From a checkpoint of a small autoregressive pixel model: norm layernorm.
Rows from block 3, named by matrix and row number. Rows with one number belong to one neuron. Each number is 200 + 30 x the weight over its row's rms, rounded and kept within 0 to 999. All counts start at 0. After the name is the row's rms in percent of the matrix's.
# fc1: MLP up (model.blocks.3.mlp.fc1.weight, 384x128), inputs 0-127
# fc2: MLP down (model.blocks.3.mlp.fc2.weight, 128x384, transposed), outputs 0-127
fc1.141,090,207,220,212,177,180,211,164,194,150,236,187,209,247,204,203,238,173,183,204,192,213,212,228,224,152,198,204,224,201,238,224,133,165,277,179,216,216,184,193,252,262,217,202,230,180,231,221,217,211,153,179,194,138,155,207,246,154,194,233,175,172,209,240,184,165,233,153,251,114,199,205,170,231,191,227,201,233,183,165,251,196,221,181,245,197,195,234,163,194,138,126,197,207,168,193,236,232,214,212,212,238,202,204,215,184,201,141,212,203,197,189,223,178,159,180,167,225,219,205,214,191,215,187,236,238,219,178,186
fc1.142,103,199,170,221,175,252,240,188,190,183,254,155,170,205,192,221,208,192,206,265,201,231,213,230,280,175,136,165,225,228,173,186,217,184,164,212,195,154,184,236,178,150,259,195,189,175,187,146,236,170,221,195,216,189,188,241,205,182,211,254,158,200,214,250,230,183,184,173,174,122,230,220,192,168,229,181,205,192,201,217,187,221,202,195,164,214,194,140,190,221,258,177,215,207,174,190,170,186,188,219,252,248,185,214,233,212,226,253,212,151,176,207,195,190,236,183,180,186,158,200,207,209,219,165,197,250,225,180,264
fc1.143,102,208,165,215,198,208,221,247,225,213,189,205,209,172,194,195,181,215,226,250,197,181,222,207,259,215,201,271,183,192,177,221,165,199,203,177,226,190,238,230,157,176,216,192,196,181,213,260,217,219,211,208,229,195,191,228,220,229,168,245,250,119,185,188,210,236,185,174,175,202,215,229,212,170,187,149,249,187,242,198,174,159,198,179,229,170,172,194,192,274,176,148,255,163,215,181,257,178,193,171,210,143,225,216,149,253,241,254,164,196,206,155,238,194,181,178,176,214,191,168,239,230,180,211,174,203,154,152,228
fc1.144,076,178,175,196,205,226,181,291,213,231,227,168,198,217,181,208,276,166,191,245,184,181,198,195,173,188,212,112,164,212,181,155,145,203,235,198,194,197,256,195,226,180,218,185,203,154,218,169,178,233,158,199,189,211,199,172,192,244,179,234,151,200,222,207,186,179,171,173,189,150,177,215,183,201,210,205,265,219,169,228,210,223,231,250,187,253,228,209,170,257,221,198,207,163,226,187,252,204,182,196,220,183,169,189,224,205,176,253,247,238,212,176,160,186,172,214,180,170,188,132,264,221,188,209,204,201,193,202,244
fc1.145,067,221,205,167,243,221,210,189,191,200,184,206,200,244,255,251,186,210,155,185,189,153,160,245,214,196,175,187,181,220,222,198,229,185,242,181,203,205,177,231,253,191,200,256,188,148,172,233,152,175,182,207,226,220,148,239,222,232,244,213,170,202,162,199,193,186,203,227,219,256,219,194,210,200,173,215,185,210,258,195,207,192,193,161,220,209,126,206,195,192,227,202,183,199,221,138,162,181,225,211,206,168,196,234,169,229,246,142,163,253,214,203,251,192,223,169,197,164,183,212,179,194,150,229,139,293,183,217,170
fc1.146,099,210,182,194,219,217,228,248,201,228,162,203,231,255,170,207,173,152,195,166,222,160,220,190,182,195,131,189,198,190,230,200,221,167,236,183,246,212,183,182,222,146,189,210,239,194,167,216,248,228,231,156,155,241,236,224,226,206,266,204,158,195,146,183,194,179,142,216,165,206,228,159,207,209,252,208,213,184,162,204,189,157,178,174,268,236,173,182,212,191,199,233,187,178,217,141,191,234,197,142,258,179,193,217,187,185,203,191,191,194,200,255,258,209,252,162,178,207,165,210,229,191,219,175,188,191,184,253,231
fc1.147,069,182,204,255,177,165,195,165,203,227,218,166,183,165,145,162,247,244,216,180,200,207,220,233,246,211,187,189,173,181,188,176,172,189,185,220,262,218,186,251,205,241,227,181,168,213,185,243,177,223,201,209,175,157,186,200,210,215,155,231,205,137,182,195,176,200,229,181,185,221,233,222,196,228,217,206,160,164,177,232,213,200,177,187,236,218,214,202,119,237,160,165,220,284,223,186,187,241,172,200,218,231,193,231,157,208,209,216,154,215,257,249,230,223,179,210,186,146,244,211,221,147,165,235,241,187,222,168,162
fc1.148,103,253,191,241,174,215,219,200,198,208,147,209,216,212,187,209,172,200,211,215,212,207,185,239,225,233,234,249,200,229,188,175,232,186,252,113,225,209,192,190,233,187,212,262,154,177,202,203,211,130,150,183,208,228,194,209,210,227,203,223,222,174,192,211,232,181,151,180,157,186,161,203,206,213,209,177,209,225,242,157,188,179,176,278,181,209,204,161,208,221,179,161,221,246,204,144,198,213,210,192,288,230,227,275,136,223,252,222,188,214,219,158,217,163,201,189,176,171,209,175,211,195,178,182,154,201,169,208,213
fc1.149,142,204,182,222,190,216,234,193,236,213,221,227,224,163,190,191,226,175,190,225,185,161,235,241,255,217,207,212,166,207,134,211,168,186,244,182,223,203,158,208,236,191,197,186,212,164,228,212,192,172,199,176,203,218,198,146,199,176,196,225,234,158,191,217,207,162,185,159,214,261,199,177,150,145,207,178,143,220,300,154,234,171,195,245,248,197,215,167,172,227,239,180,215,231,187,187,195,213,199,217,177,200,191,285,211,188,260,178,216,223,228,214,227,165,204,129,159,182,228,154,195,216,224,188,199,211,200,256,185
fc1.150,097,194,167,244,237,203,185,162,221,193,186,182,178,195,178,198,230,156,187,291,187,195,208,214,219,207,179,173,218,220,169,226,193,217,182,219,177,193,170,244,187,196,225,175,173,221,203,215,198,198,177,160,200,135,171,196,247,169,181,196,154,204,134,209,220,195,138,175,177,130,240,191,181,214,142,190,213,195,212,155,213,214,194,170,204,225,172,228,190,250,262,163,182,205,223,250,187,230,178,217,188,232,159,191,171,194,229,278,214,154,158,137,198,164,166,184,178,200,186,223,219,227,257,233,222,232,175,209,239
fc1.151,112,170,166,210,202,218,212,136,158,178,224,179,153,215,203,230,205,190,191,219,182,157,172,195,246,207,166,210,205,209,184,226,256,205,194,268,208,175,168,277,177,213,243,173,172,139,213,205,162,224,228,177,205,206,272,195,166,190,234,213,208,161,208,214,166,138,196,218,207,203,194,207,183,190,205,193,221,224,220,225,222,165,220,249,214,154,249,183,129,163,212,187,193,243,237,202,233,216,161,156,166,128,204,215,187,219,150,227,188,173,209,206,218,230,206,196,187,200,211,173,224,237,231,170,242,210,217,159,261
fc1.152,131,181,232,240,253,170,251,220,223,190,260,201,226,193,226,234,193,202,224,246,212,188,206,221,263,201,167,190,206,213,162,188,196,195,167,194,234,211,208,203,171,176,262,176,168,167,218,223,227,183,194,170,221,218,235,172,162,186,181,218,203,245,150,213,146,192,220,140,146,172,212,199,200,212,200,158,196,152,197,192,215,189,191,145,241,229,157,201,232,214,298,245,226,227,189,164,186,197,185,217,174,173,225,176,192,226,210,157,179,178,182,164,131,171,154,151,184,197,159,208,182,229,196,207,231,252,193,225,216
fc1.153,077,231,156,211,220,228,204,241,231,179,189,189,163,211,170,235,222,133,203,159,230,213,229,252,198,215,202,206,196,215,203,245,158,231,232,190,213,223,206,148,211,269,189,196,223,148,224,198,170,151,156,186,233,165,222,169,211,190,294,252,172,163,189,196,191,180,223,179,179,180,191,175,127,157,191,224,226,205,232,209,211,134,243,169,200,172,233,200,169,246,199,224,172,153,208,182,190,231,172,209,238,259,184,201,163,160,221,164,231,209,213,252,207,207,167,171,231,202,171,215,216,205,195,219,216,182,169,192,209
fc1.154,113,199,211,197,221,191,152,224,211,197,224,182,222,221,145,266,268,214,209,204,185,211,178,189,237,222,183,184,224,221,190,166,256,179,175,140,224,179,212,168,248,195,259,182,215,179,235,206,169,144,183,213,230,205,193,174,241,224,226,171,169,226,179,229,207,225,168,199,193,160,206,193,115,172,229,201,187,170,280,191,236,183,183,200,205,199,183,211,206,131,159,221,185,214,169,182,179,220,166,173,265,176,216,238,175,215,237,141,225,212,246,215,196,144,194,192,171,186,219,156,192,219,214,237,206,251,172,211,195
fc1.155,095,160,248,198,121,191,213,187,206,248,182,152,176,239,143,171,228,193,195,218,193,186,220,182,239,205,183,247,211,218,209,150,188,193,191,138,190,207,202,233,191,196,179,166,200,207,194,179,248,190,232,180,169,249,216,211,169,275,232,222,203,173,248,210,188,210,199,173,200,232,188,257,226,152,217,199,185,192,229,229,210,182,187,160,198,227,197,182,211,159,191,196,143,216,214,122,198,163,152,208,233,213,239,154,201,164,190,244,195,132,239,240,248,237,202,178,180,211,232,191,247,187,189,225,177,204,211,183,255
fc1.156,100,130,202,177,227,191,192,219,242,184,242,188,187,213,208,181,237,231,178,187,192,180,221,212,204,247,231,148,186,183,201,185,224,167,231,149,259,258,258,210,217,252,227,175,243,216,242,227,243,245,250,200,244,203,188,186,239,191,230,179,167,203,204,208,184,243,159,195,200,174,173,205,158,185,248,211,223,145,223,170,192,160,200,195,183,136,200,219,189,198,226,188,186,228,207,161,159,186,205,200,168,202,152,280,181,173,185,266,170,203,214,213,229,175,217,148,186,193,215,197,251,215,186,217,236,187,152,196,171
fc1.157,114,165,217,193,239,158,230,207,162,190,231,241,187,236,185,233,164,175,247,221,185,160,212,249,178,188,129,252,186,169,161,166,226,161,179,181,236,224,229,186,198,224,186,222,246,143,213,213,210,214,198,227,147,216,231,193,216,272,209,187,158,179,187,195,227,170,193,206,248,203,171,228,203,165,231,176,220,243,178,229,200,186,190,248,254,260,214,218,155,188,216,207,187,196,235,196,226,223,155,191,180,171,215,191,233,209,243,178,156,178,182,204,253,137,192,202,172,208,140,177,224,235,199,246,212,216,181,184,153
fc1.158,113,172,230,210,214,206,249,226,207,179,217,185,177,223,189,188,178,238,153,204,240,214,211,219,228,234,218,159,189,202,200,173,199,153,229,241,234,222,238,232,219,197,198,152,214,179,214,185,172,204,189,201,249,207,203,205,216,165,181,187,189,173,114,195,198,172,198,204,154,129,207,281,195,182,194,173,153,191,213,236,238,195,156,177,229,238,205,180,213,229,214,113,166,177,216,161,254,159,182,179,221,178,227,262,177,182,177,222,156,199,231,171,200,232,180,205,158,200,163,188,207,190,198,272,154,252,200,222,210
fc1.159,117,191,260,215,176,243,179,198,219,209,165,178,231,194,179,262,233,245,203,193,137,165,259,178,209,230,200,250,164,235,147,178,126,157,182,172,191,187,178,222,188,212,202,135,196,200,239,186,209,222,207,210,196,200,203,214,193,231,220,224,189,133,219,202,176,188,250,205,219,211,200,189,186,193,229,234,167,209,190,245,179,153,174,179,237,266,209,173,157,201,213,200,183,255,221,200,208,263,182,251,207,158,206,209,241,183,274,180,136,196,182,191,183,201,197,193,188,157,193,251,199,192,213,218,205,220,215,203,146
fc1.160,099,170,207,207,223,238,186,226,207,173,227,237,223,202,226,217,193,223,219,220,180,252,253,248,227,181,189,224,162,180,233,211,156,159,220,133,207,182,203,169,214,228,198,168,252,178,177,197,183,223,197,183,225,167,142,190,227,178,186,231,190,148,195,200,147,187,168,180,237,241,248,240,211,206,227,167,183,193,165,198,190,173,197,129,179,221,187,210,207,235,262,180,181,201,168,180,240,196,230,196,162,164,184,168,183,148,225,163,203,230,251,198,237,206,166,183,155,230,245,179,292,227,227,222,183,214,235,191,175
fc1.161,116,174,204,178,171,178,142,211,159,190,241,193,197,138,199,199,237,205,272,164,169,204,202,227,209,253,196,216,149,172,205,213,253,214,204,213,184,115,177,193,215,163,235,212,192,185,204,251,188,141,227,203,212,244,222,204,195,230,226,222,181,189,195,233,193,175,108,199,203,208,273,188,233,221,186,168,214,183,194,185,204,175,178,211,197,206,157,180,244,244,219,240,215,222,222,132,183,219,194,206,253,244,191,157,162,194,177,196,172,225,186,216,231,200,214,183,190,178,210,189,223,185,196,249,192,283,178,206,221
fc1.162,089,191,259,209,181,184,201,213,220,239,233,173,217,196,163,195,174,226,243,176,202,191,203,234,193,222,234,195,163,219,193,176,177,143,237,226,240,246,141,213,191,239,250,227,227,194,201,204,238,240,171,179,188,190,282,179,200,211,168,152,182,209,227,216,178,180,188,151,199,227,196,234,162,224,198,220,184,154,218,179,238,155,193,227,220,184,246,234,168,153,206,205,239,225,164,222,181,246,132,279,185,161,205,167,198,225,237,196,146,195,189,257,192,202,193,197,220,209,181,163,219,214,191,143,198,198,169,161,165
fc1.163,087,207,183,202,158,274,225,208,247,208,203,197,182,250,187,192,211,217,184,169,182,240,242,188,155,183,165,190,200,174,189,215,167,165,245,232,261,246,232,225,237,268,229,142,203,170,213,180,220,162,178,148,179,179,187,217,222,209,231,185,200,209,187,232,207,199,214,149,166,223,192,265,198,193,188,196,172,226,211,247,213,163,210,228,220,201,251,211,207,186,185,181,206,239,134,152,230,207,191,248,195,239,191,200,201,164,227,171,167,227,149,209,225,223,183,190,233,212,195,172,244,205,172,194,235,231,213,128,137
fc1.164,093,143,216,196,253,263,191,202,250,213,233,201,197,197,148,255,236,191,186,211,128,206,204,180,212,182,243,229,145,215,216,205,231,174,193,187,235,186,195,199,213,270,224,141,215,201,188,235,242,195,193,221,205,194,184,203,224,180,174,224,148,185,210,199,153,179,249,116,197,197,188,187,181,197,205,225,182,205,221,212,163,150,175,162,218,176,263,195,199,224,220,235,188,221,179,170,188,225,244,218,192,151,207,259,175,220,262,214,187,169,215,184,191,180,149,178,227,206,192,160,213,222,172,238,193,214,205,127,204
fc1.165,102,147,202,249,212,140,237,243,211,178,239,175,146,154,232,206,201,214,244,186,206,246,214,175,171,204,191,191,202,188,186,152,241,214,249,251,220,213,208,176,193,209,204,234,202,124,180,232,205,196,198,206,212,182,250,225,238,225,213,219,175,153,152,268,213,204,185,212,179,170,203,224,197,195,184,184,164,196,136,183,263,197,171,172,171,226,156,212,209,211,212,204,187,188,173,198,229,158,173,251,197,156,168,145,188,226,197,177,141,245,228,197,175,189,173,167,188,211,170,170,225,214,183,245,216,264,213,192,164
fc1.166,088,211,171,191,164,250,220,205,209,159,204,222,154,242,181,175,273,221,172,183,218,219,168,214,233,220,207,177,154,223,227,193,168,172,221,264,205,179,180,170,208,227,227,210,201,183,228,183,233,237,157,192,196,202,223,189,175,282,211,185,221,185,163,210,175,164,169,197,224,260,243,205,162,207,217,211,213,207,210,152,245,199,263,240,201,166,215,173,186,215,216,250,155,199,190,163,235,211,102,157,204,188,189,190,241,136,208,193,184,172,251,233,163,189,215,195,176,138,188,209,204,180,236,213,215,182,192,192,202
fc1.167,097,238,204,206,149,217,204,210,213,221,196,233,203,273,182,224,257,174,157,178,239,221,186,202,183,200,215,177,198,225,180,174,186,190,152,258,222,179,227,147,236,232,245,221,214,183,233,221,211,191,195,201,193,241,201,176,239,256,185,187,207,212,160,220,205,156,130,227,142,164,195,218,216,127,209,182,192,178,231,225,210,201,207,234,177,195,173,212,207,268,191,167,177,219,169,198,233,238,135,148,163,171,215,220,243,182,231,183,184,166,244,227,245,200,199,189,143,183,165,180,221,195,180,242,204,194,231,245,173
fc2.141,101,201,195,237,232,254,225,215,199,254,209,229,181,224,205,215,203,172,185,187,203,177,167,186,188,243,177,228,202,230,235,206,194,209,132,211,164,152,191,229,167,227,211,208,239,253,188,180,182,165,199,151,244,185,193,195,191,215,170,195,204,149,206,125,157,243,217,180,241,188,174,179,228,223,240,216,211,204,175,150,194,153,222,200,182,184,262,205,230,157,173,276,209,186,242,241,208,121,199,196,191,156,192,239,224,202,243,172,177,209,221,230,150,241,211,191,219,203,184,234,194,172,148,229,179,175,221,246,176
fc2.142,093,153,232,204,227,200,158,242,209,200,193,190,216,210,182,195,159,190,148,204,181,182,230,191,231,218,194,227,179,184,162,208,245,192,240,204,199,169,159,236,175,199,285,193,177,215,209,197,200,200,211,206,185,178,196,158,171,178,187,163,212,223,246,233,200,195,251,273,215,194,207,196,165,190,190,214,204,174,179,244,186,180,201,222,173,244,166,231,168,199,189,194,209,127,211,277,226,218,165,177,180,171,248,263,234,242,202,175,165,229,166,160,140,200,178,224,279,171,176,151,186,218,181,204,174,173,174,166,160
fc2.143,115,196,179,214,197,236,173,175,201,168,138,167,221,249,217,190,222,213,228,205,204,194,223,197,235,209,196,189,248,199,179,219,213,228,215,283,172,193,153,241,179,196,204,206,174,221,168,185,168,175,187,277,260,182,228,199,215,197,204,193,224,214,199,229,261,193,198,237,161,194,211,158,180,198,228,158,188,189,198,197,166,234,190,187,228,102,194,229,249,153,239,109,157,210,203,203,152,177,216,240,200,184,170,234,210,156,209,155,214,202,200,243,205,256,186,210,231,192,169,216,203,164,196,215,226,237,168,216,177
fc2.144,077,163,168,226,199,207,179,192,230,152,214,163,195,233,281,207,105,208,134,230,172,187,236,204,229,186,242,220,134,210,172,231,205,206,182,226,220,166,156,173,264,219,217,241,191,196,237,173,233,175,208,167,230,209,208,190,216,224,211,220,228,192,213,150,203,174,188,191,247,174,163,213,231,204,254,212,175,191,211,241,220,197,244,248,176,193,182,234,197,206,187,237,187,184,219,196,227,204,181,205,224,221,225,306,177,203,205,180,195,220,229,215,157,155,177,169,205,230,181,263,179,204,176,201,179,209,223,198,209
fc2.145,074,146,213,175,208,146,184,238,181,245,185,160,211,193,194,149,251,209,209,182,215,210,193,235,235,189,177,162,168,227,190,231,156,168,202,252,191,150,174,234,203,179,133,247,257,175,199,215,203,188,197,178,180,164,192,237,213,197,189,221,243,187,188,210,196,229,188,255,167,183,226,160,236,227,162,216,214,204,217,254,260,197,199,173,214,217,196,183,217,203,168,169,235,203,216,203,160,180,160,149,239,139,227,177,206,230,237,192,195,121,225,149,204,196,149,234,227,175,166,190,210,209,228,188,190,141,168,185,199
fc2.146,105,170,160,193,220,290,211,246,205,143,288,250,173,211,193,201,185,198,223,186,211,210,213,203,183,207,215,220,183,200,178,234,172,199,222,194,226,207,241,173,256,249,243,185,176,170,216,225,190,176,211,181,239,207,249,188,214,135,176,215,229,182,222,187,230,186,179,192,211,161,236,227,165,204,171,199,215,222,240,177,206,198,224,237,186,196,188,216,224,201,148,205,267,169,201,200,203,215,184,125,215,177,165,204,170,152,209,171,245,180,161,171,143,191,157,235,171,180,140,197,210,166,220,251,195,193,194,166,160
fc2.147,061,207,196,177,246,177,229,233,168,251,175,175,143,214,167,232,219,208,229,190,183,248,244,267,174,213,232,139,217,197,169,206,273,207,205,194,162,213,188,124,216,206,207,220,163,177,191,189,246,220,167,216,213,244,193,155,190,180,200,248,172,207,198,203,221,177,238,191,200,209,194,167,183,204,192,187,195,149,232,228,188,233,146,246,204,202,190,230,241,170,225,233,156,195,221,262,224,156,200,193,180,208,220,208,253,226,188,203,204,229,140,151,141,204,206,239,234,207,207,150,211,178,176,186,174,184,227,188,153
fc2.148,095,205,140,170,214,230,194,128,205,236,201,158,189,264,164,201,183,229,246,217,198,212,188,227,236,240,230,154,238,250,213,161,171,221,220,264,200,194,216,197,167,149,194,191,202,212,195,238,206,196,242,206,255,207,176,204,152,218,218,167,227,204,178,189,185,237,257,202,168,193,160,141,162,186,175,223,209,186,199,230,213,230,226,199,205,183,201,232,168,191,249,225,218,160,180,174,183,206,179,242,215,218,178,155,227,187,188,162,195,130,292,214,161,253,194,214,201,198,144,184,191,188,218,203,199,168,174,208,205
fc2.149,141,232,234,193,187,215,176,281,199,172,220,246,193,162,186,230,232,216,170,206,206,173,178,234,164,208,208,175,211,169,235,166,186,227,155,136,217,183,204,182,210,185,189,133,261,257,224,192,191,209,243,186,166,209,196,231,182,221,168,228,202,212,222,155,210,230,222,180,260,186,180,208,208,209,204,199,170,219,163,216,178,165,164,170,207,224,168,210,164,188,191,179,206,159,229,197,235,220,227,186,219,204,220,184,217,197,225,227,235,235,259,225,72,132,181,191,193,162,194,163,190,224,195,172,205,175,190,231,189
fc2.150,110,205,201,201,220,154,164,236,186,237,178,180,241,228,228,201,180,161,189,187,182,201,210,151,157,193,173,287,165,178,177,173,226,210,229,179,195,166,216,189,173,166,220,219,226,158,200,203,195,210,146,259,174,258,222,182,181,212,213,161,204,190,183,197,218,221,265,203,217,227,192,217,131,154,193,200,228,167,222,199,179,178,222,193,210,229,224,177,149,203,163,255,221,197,249,221,232,189,155,268,173,184,220,180,220,198,196,184,195,226,181,257,169,256,204,242,159,128,195,191,197,213,188,238,167,192,179,174,248
fc2.151,109,211,146,180,190,137,204,248,204,240,200,215,202,210,175,182,157,225,189,169,184,223,227,183,219,162,162,236,193,195,180,194,164,209,272,220,222,141,222,167,170,218,217,217,156,201,221,247,205,180,223,218,162,140,176,201,195,180,212,233,190,264,203,205,138,201,210,165,208,163,256,156,275,203,140,233,213,235,224,193,172,218,217,211,192,221,221,186,227,269,240,208,230,175,181,131,191,212,183,239,260,201,173,181,213,191,204,212,219,212,201,189,165,195,188,204,199,184,241,200,154,214,237,185,181,137,217,211,185
fc2.152,133,208,269,173,272,260,170,192,213,174,165,258,174,215,212,170,243,215,190,165,182,179,170,198,238,261,195,150,223,183,240,219,160,139,227,198,196,175,196,191,214,186,158,233,199,198,215,175,181,233,151,239,230,213,216,211,230,233,219,176,191,158,171,206,256,208,178,199,181,181,261,242,190,152,253,230,184,218,196,220,184,184,177,167,168,194,219,181,173,213,179,171,174,209,197,161,231,190,184,200,175,188,243,213,166,181,206,249,214,177,197,229,176,242,114,189,217,162,231,200,201,207,203,218,166,160,178,235,163
fc2.153,086,205,211,206,229,185,210,192,166,219,204,241,202,204,214,219,226,150,183,195,195,229,179,176,233,193,231,163,176,195,203,170,184,191,155,182,207,194,164,204,160,169,211,227,204,164,181,213,146,185,194,166,186,209,192,208,223,189,204,185,230,218,235,230,163,188,161,185,238,162,214,231,199,210,127,173,142,166,154,230,207,237,142,198,235,205,223,255,201,157,202,190,223,259,219,300,192,184,213,238,184,146,216,226,214,249,179,152,240,215,174,211,266,263,251,203,198,269,223,206,200,184,191,226,176,236,211,235,195
fc2.154,111,204,236,199,188,200,242,263,195,214,196,200,139,187,190,200,152,231,178,212,184,189,230,233,180,173,209,233,197,206,190,187,169,218,190,246,174,161,211,175,225,168,172,207,162,213,167,215,196,181,197,208,180,191,194,233,183,224,166,236,197,224,223,166,187,247,227,223,215,207,213,203,210,232,165,212,221,178,140,249,168,175,166,261,183,200,233,160,191,242,281,215,161,202,277,203,232,209,140,159,192,168,134,234,211,229,200,216,186,172,257,197,157,171,159,185,241,202,196,180,227,201,236,230,233,194,134,249,173
fc2.155,089,230,167,230,172,160,213,202,227,169,165,216,215,170,178,235,180,222,223,224,195,177,202,238,169,217,193,217,211,203,164,214,221,207,191,195,242,240,217,226,166,163,229,236,199,188,178,195,228,147,217,188,196,211,205,227,171,146,249,202,191,169,215,283,225,212,178,200,196,210,187,184,178,220,181,194,228,156,243,207,238,226,176,180,185,224,148,194,179,233,150,147,214,167,156,204,220,258,247,213,227,251,205,186,190,208,162,110,171,161,163,154,184,249,207,203,172,149,171,218,180,191,214,175,264,213,243,184,247
fc2.156,103,190,185,182,179,217,202,193,177,215,212,208,185,191,192,206,209,148,145,196,227,245,188,191,177,177,167,164,209,185,255,227,179,288,200,236,188,188,202,164,246,214,189,213,207,198,174,195,166,234,180,201,228,211,224,160,229,215,140,182,179,281,206,206,177,184,264,176,181,206,208,148,266,166,201,197,159,200,190,208,181,206,189,247,161,195,258,179,245,243,150,247,216,171,202,205,215,218,203,243,170,226,184,178,171,173,200,182,220,219,251,201,233,154,184,228,238,181,189,227,223,160,133,239,196,244,235,240,182
fc2.157,112,196,205,184,186,188,175,184,195,191,214,194,212,210,186,154,220,163,239,251,186,214,183,183,158,226,234,182,198,236,211,204,208,156,215,183,178,210,235,189,234,253,224,179,183,212,164,176,205,155,258,209,238,208,195,180,183,92,187,170,187,198,168,206,194,238,227,192,225,228,192,202,294,156,185,225,191,176,240,179,198,210,187,212,168,212,199,201,214,222,197,266,216,197,216,187,222,212,172,194,172,194,235,219,205,175,248,231,169,183,227,165,204,143,245,174,186,140,286,232,213,121,167,185,227,160,201,211,177
fc2.158,118,195,183,169,173,216,227,206,244,249,163,148,226,212,238,184,237,156,249,211,191,200,205,211,182,170,179,150,181,208,226,176,174,148,204,191,189,187,171,214,227,213,165,234,201,219,254,215,234,186,185,250,213,235,193,196,178,214,221,199,159,207,253,235,241,243,193,180,171,243,196,219,246,205,188,203,192,201,186,188,241,267,241,157,231,186,210,173,197,127,173,258,203,198,175,180,200,232,136,177,175,206,150,211,143,182,180,211,240,218,245,160,225,194,230,166,190,213,265,231,176,220,208,190,224,187,235,239,244
fc2.159,116,203,193,213,203,181,218,249,227,227,221,129,159,226,163,225,255,218,163,187,207,200,141,198,219,210,211,210,219,158,239,199,255,218,206,216,206,186,220,238,227,209,179,221,172,191,191,223,193,198,206,184,210,158,233,200,188,215,194,189,153,228,178,199,179,181,180,262,171,207,234,197,221,219,198,224,211,212,198,187,257,199,153,220,143,133,184,214,217,223,210,243,255,188,189,150,205,138,196,177,186,293,156,182,156,231,231,204,178,159,112,185,204,220,168,224,244,197,212,204,188,189,208,198,216,226,162,168,253
fc2.160,089,177,239,178,175,237,195,200,145,187,224,201,168,261,233,228,242,218,191,194,247,135,199,229,210,246,215,171,158,165,208,172,220,237,233,222,175,191,194,193,184,250,207,209,231,136,203,196,172,213,188,213,114,197,189,220,252,218,194,216,233,149,232,156,262,195,220,171,139,188,199,208,225,226,183,158,172,196,190,152,189,190,187,214,212,181,185,228,166,159,128,268,216,203,201,180,200,188,204,195,186,212,205,214,211,194,208,254,187,199,170,205,217,188,221,211,180,262,236,244,232,206,182,171,160,154,220,232,182
fc2.161,107,241,205,210,234,230,215,212,203,166,226,272,232,163,171,226,154,249,214,237,203,244,203,184,203,190,206,168,228,224,147,218,234,253,168,256,211,185,189,215,174,173,203,235,207,176,151,213,243,215,226,216,130,234,203,176,142,210,226,187,262,214,181,252,210,176,228,160,200,208,161,187,195,150,215,244,168,199,165,209,155,202,141,173,184,201,221,139,192,192,203,243,193,185,210,220,227,191,194,232,196,175,217,247,248,161,248,200,205,186,183,202,231,144,233,221,209,190,245,228,177,168,215,183,197,150,214,200,199
fc2.162,099,224,186,182,165,159,260,153,178,165,182,186,135,222,189,163,211,205,189,236,204,164,198,173,227,188,178,189,220,191,219,202,262,247,176,250,177,149,238,179,192,205,189,168,152,199,156,262,177,177,244,194,222,231,201,216,186,176,180,239,168,195,223,181,202,205,221,199,206,187,198,162,252,173,195,214,186,181,263,206,209,220,164,187,234,172,231,247,184,219,231,246,232,199,186,218,207,159,239,108,234,206,190,164,211,179,207,248,196,167,223,187,236,211,275,153,169,194,226,253,159,220,184,209,193,198,198,205,177
fc2.163,092,196,198,179,227,227,190,174,206,202,165,232,164,140,221,240,197,235,202,216,207,173,190,186,243,178,211,213,194,236,224,167,219,225,96,178,182,232,179,198,185,207,243,218,244,201,184,224,174,235,224,138,202,212,206,185,217,188,235,280,214,180,183,174,189,151,220,177,196,162,181,166,152,177,231,165,178,202,206,203,194,174,213,136,213,202,189,222,200,196,155,260,210,204,152,275,170,194,245,205,206,190,163,159,231,228,181,169,213,160,188,198,271,233,204,217,195,234,208,177,181,160,165,186,207,205,224,262,231
fc2.164,093,209,191,184,156,245,266,191,196,248,150,224,199,162,202,193,192,149,171,201,238,202,174,155,150,224,161,146,222,168,212,164,236,206,203,234,190,222,181,172,181,220,186,246,169,149,216,217,203,215,163,145,243,182,199,166,212,200,173,230,177,209,176,202,230,215,228,211,264,174,183,214,202,283,165,187,205,196,253,135,209,190,238,195,182,182,198,246,164,177,179,258,228,231,186,215,204,195,212,210,173,174,181,158,235,226,235,216,164,179,190,182,210,184,218,132,180,224,182,229,194,209,210,243,189,163,260,200,182
fc2.165,124,183,241,188,250,278,198,200,215,186,186,211,231,264,163,168,206,173,171,193,219,165,152,225,220,171,216,242,251,181,188,237,244,129,198,137,201,181,179,220,198,234,198,161,204,217,151,195,236,211,197,205,167,222,169,187,180,205,185,194,208,238,253,202,204,196,258,160,203,213,210,206,209,171,173,208,172,203,169,185,157,191,164,225,171,199,215,204,168,157,165,248,215,172,218,182,248,231,188,146,149,206,179,217,226,194,248,245,235,181,218,181,143,195,223,183,198,206,203,232,151,216,212,151,145,147,216,202,222
fc2.166,089,181,217,178,232,138,199,225,213,258,195,164,231,166,225,244,201,169,157,166,181,199,222,216,160,233,175,169,183,172,235,172,223,215,205,157,263,242,201,188,146,157,230,209,193,238,223,216,220,221,179,210,183,224,207,199,221,175,200,209,185,202,244,168,229,229,190,199,214,198,178,142,200,157,179,173,218,226,208,218,151,203,150,176,201,216,215,218,180,198,197,103,232,195,230,130,215,202,230,232,243,210,215,234,246,221,153,164,221,200,236,170,273,245,186,185,224,180,242,193,210,219,239,228,203,203,220,167,240
fc2.167,109,226,189,201,196,204,212,222,199,225,209,172,190,174,232,221,207,176,137,193,174,195,194,149,195,179,173,225,169,179,173,185,242,151,232,166,178,207,150,256,170,190,141,251,175,198,167,204,227,239,171,238,219,190,180,210,195,226,188,192,152,189,216,248,248,271,244,161,200,243,182,215,177,199,227,208,185,275,215,176,147,240,221,144,214,198,199,195,164,206,225,199,184,193,196,185,249,189,214,197,202,190,189,199,223,228,130,162,227,191,252,144,243,189,163,173,178,198,225,180,218,169,281,189,240,223,184,204,195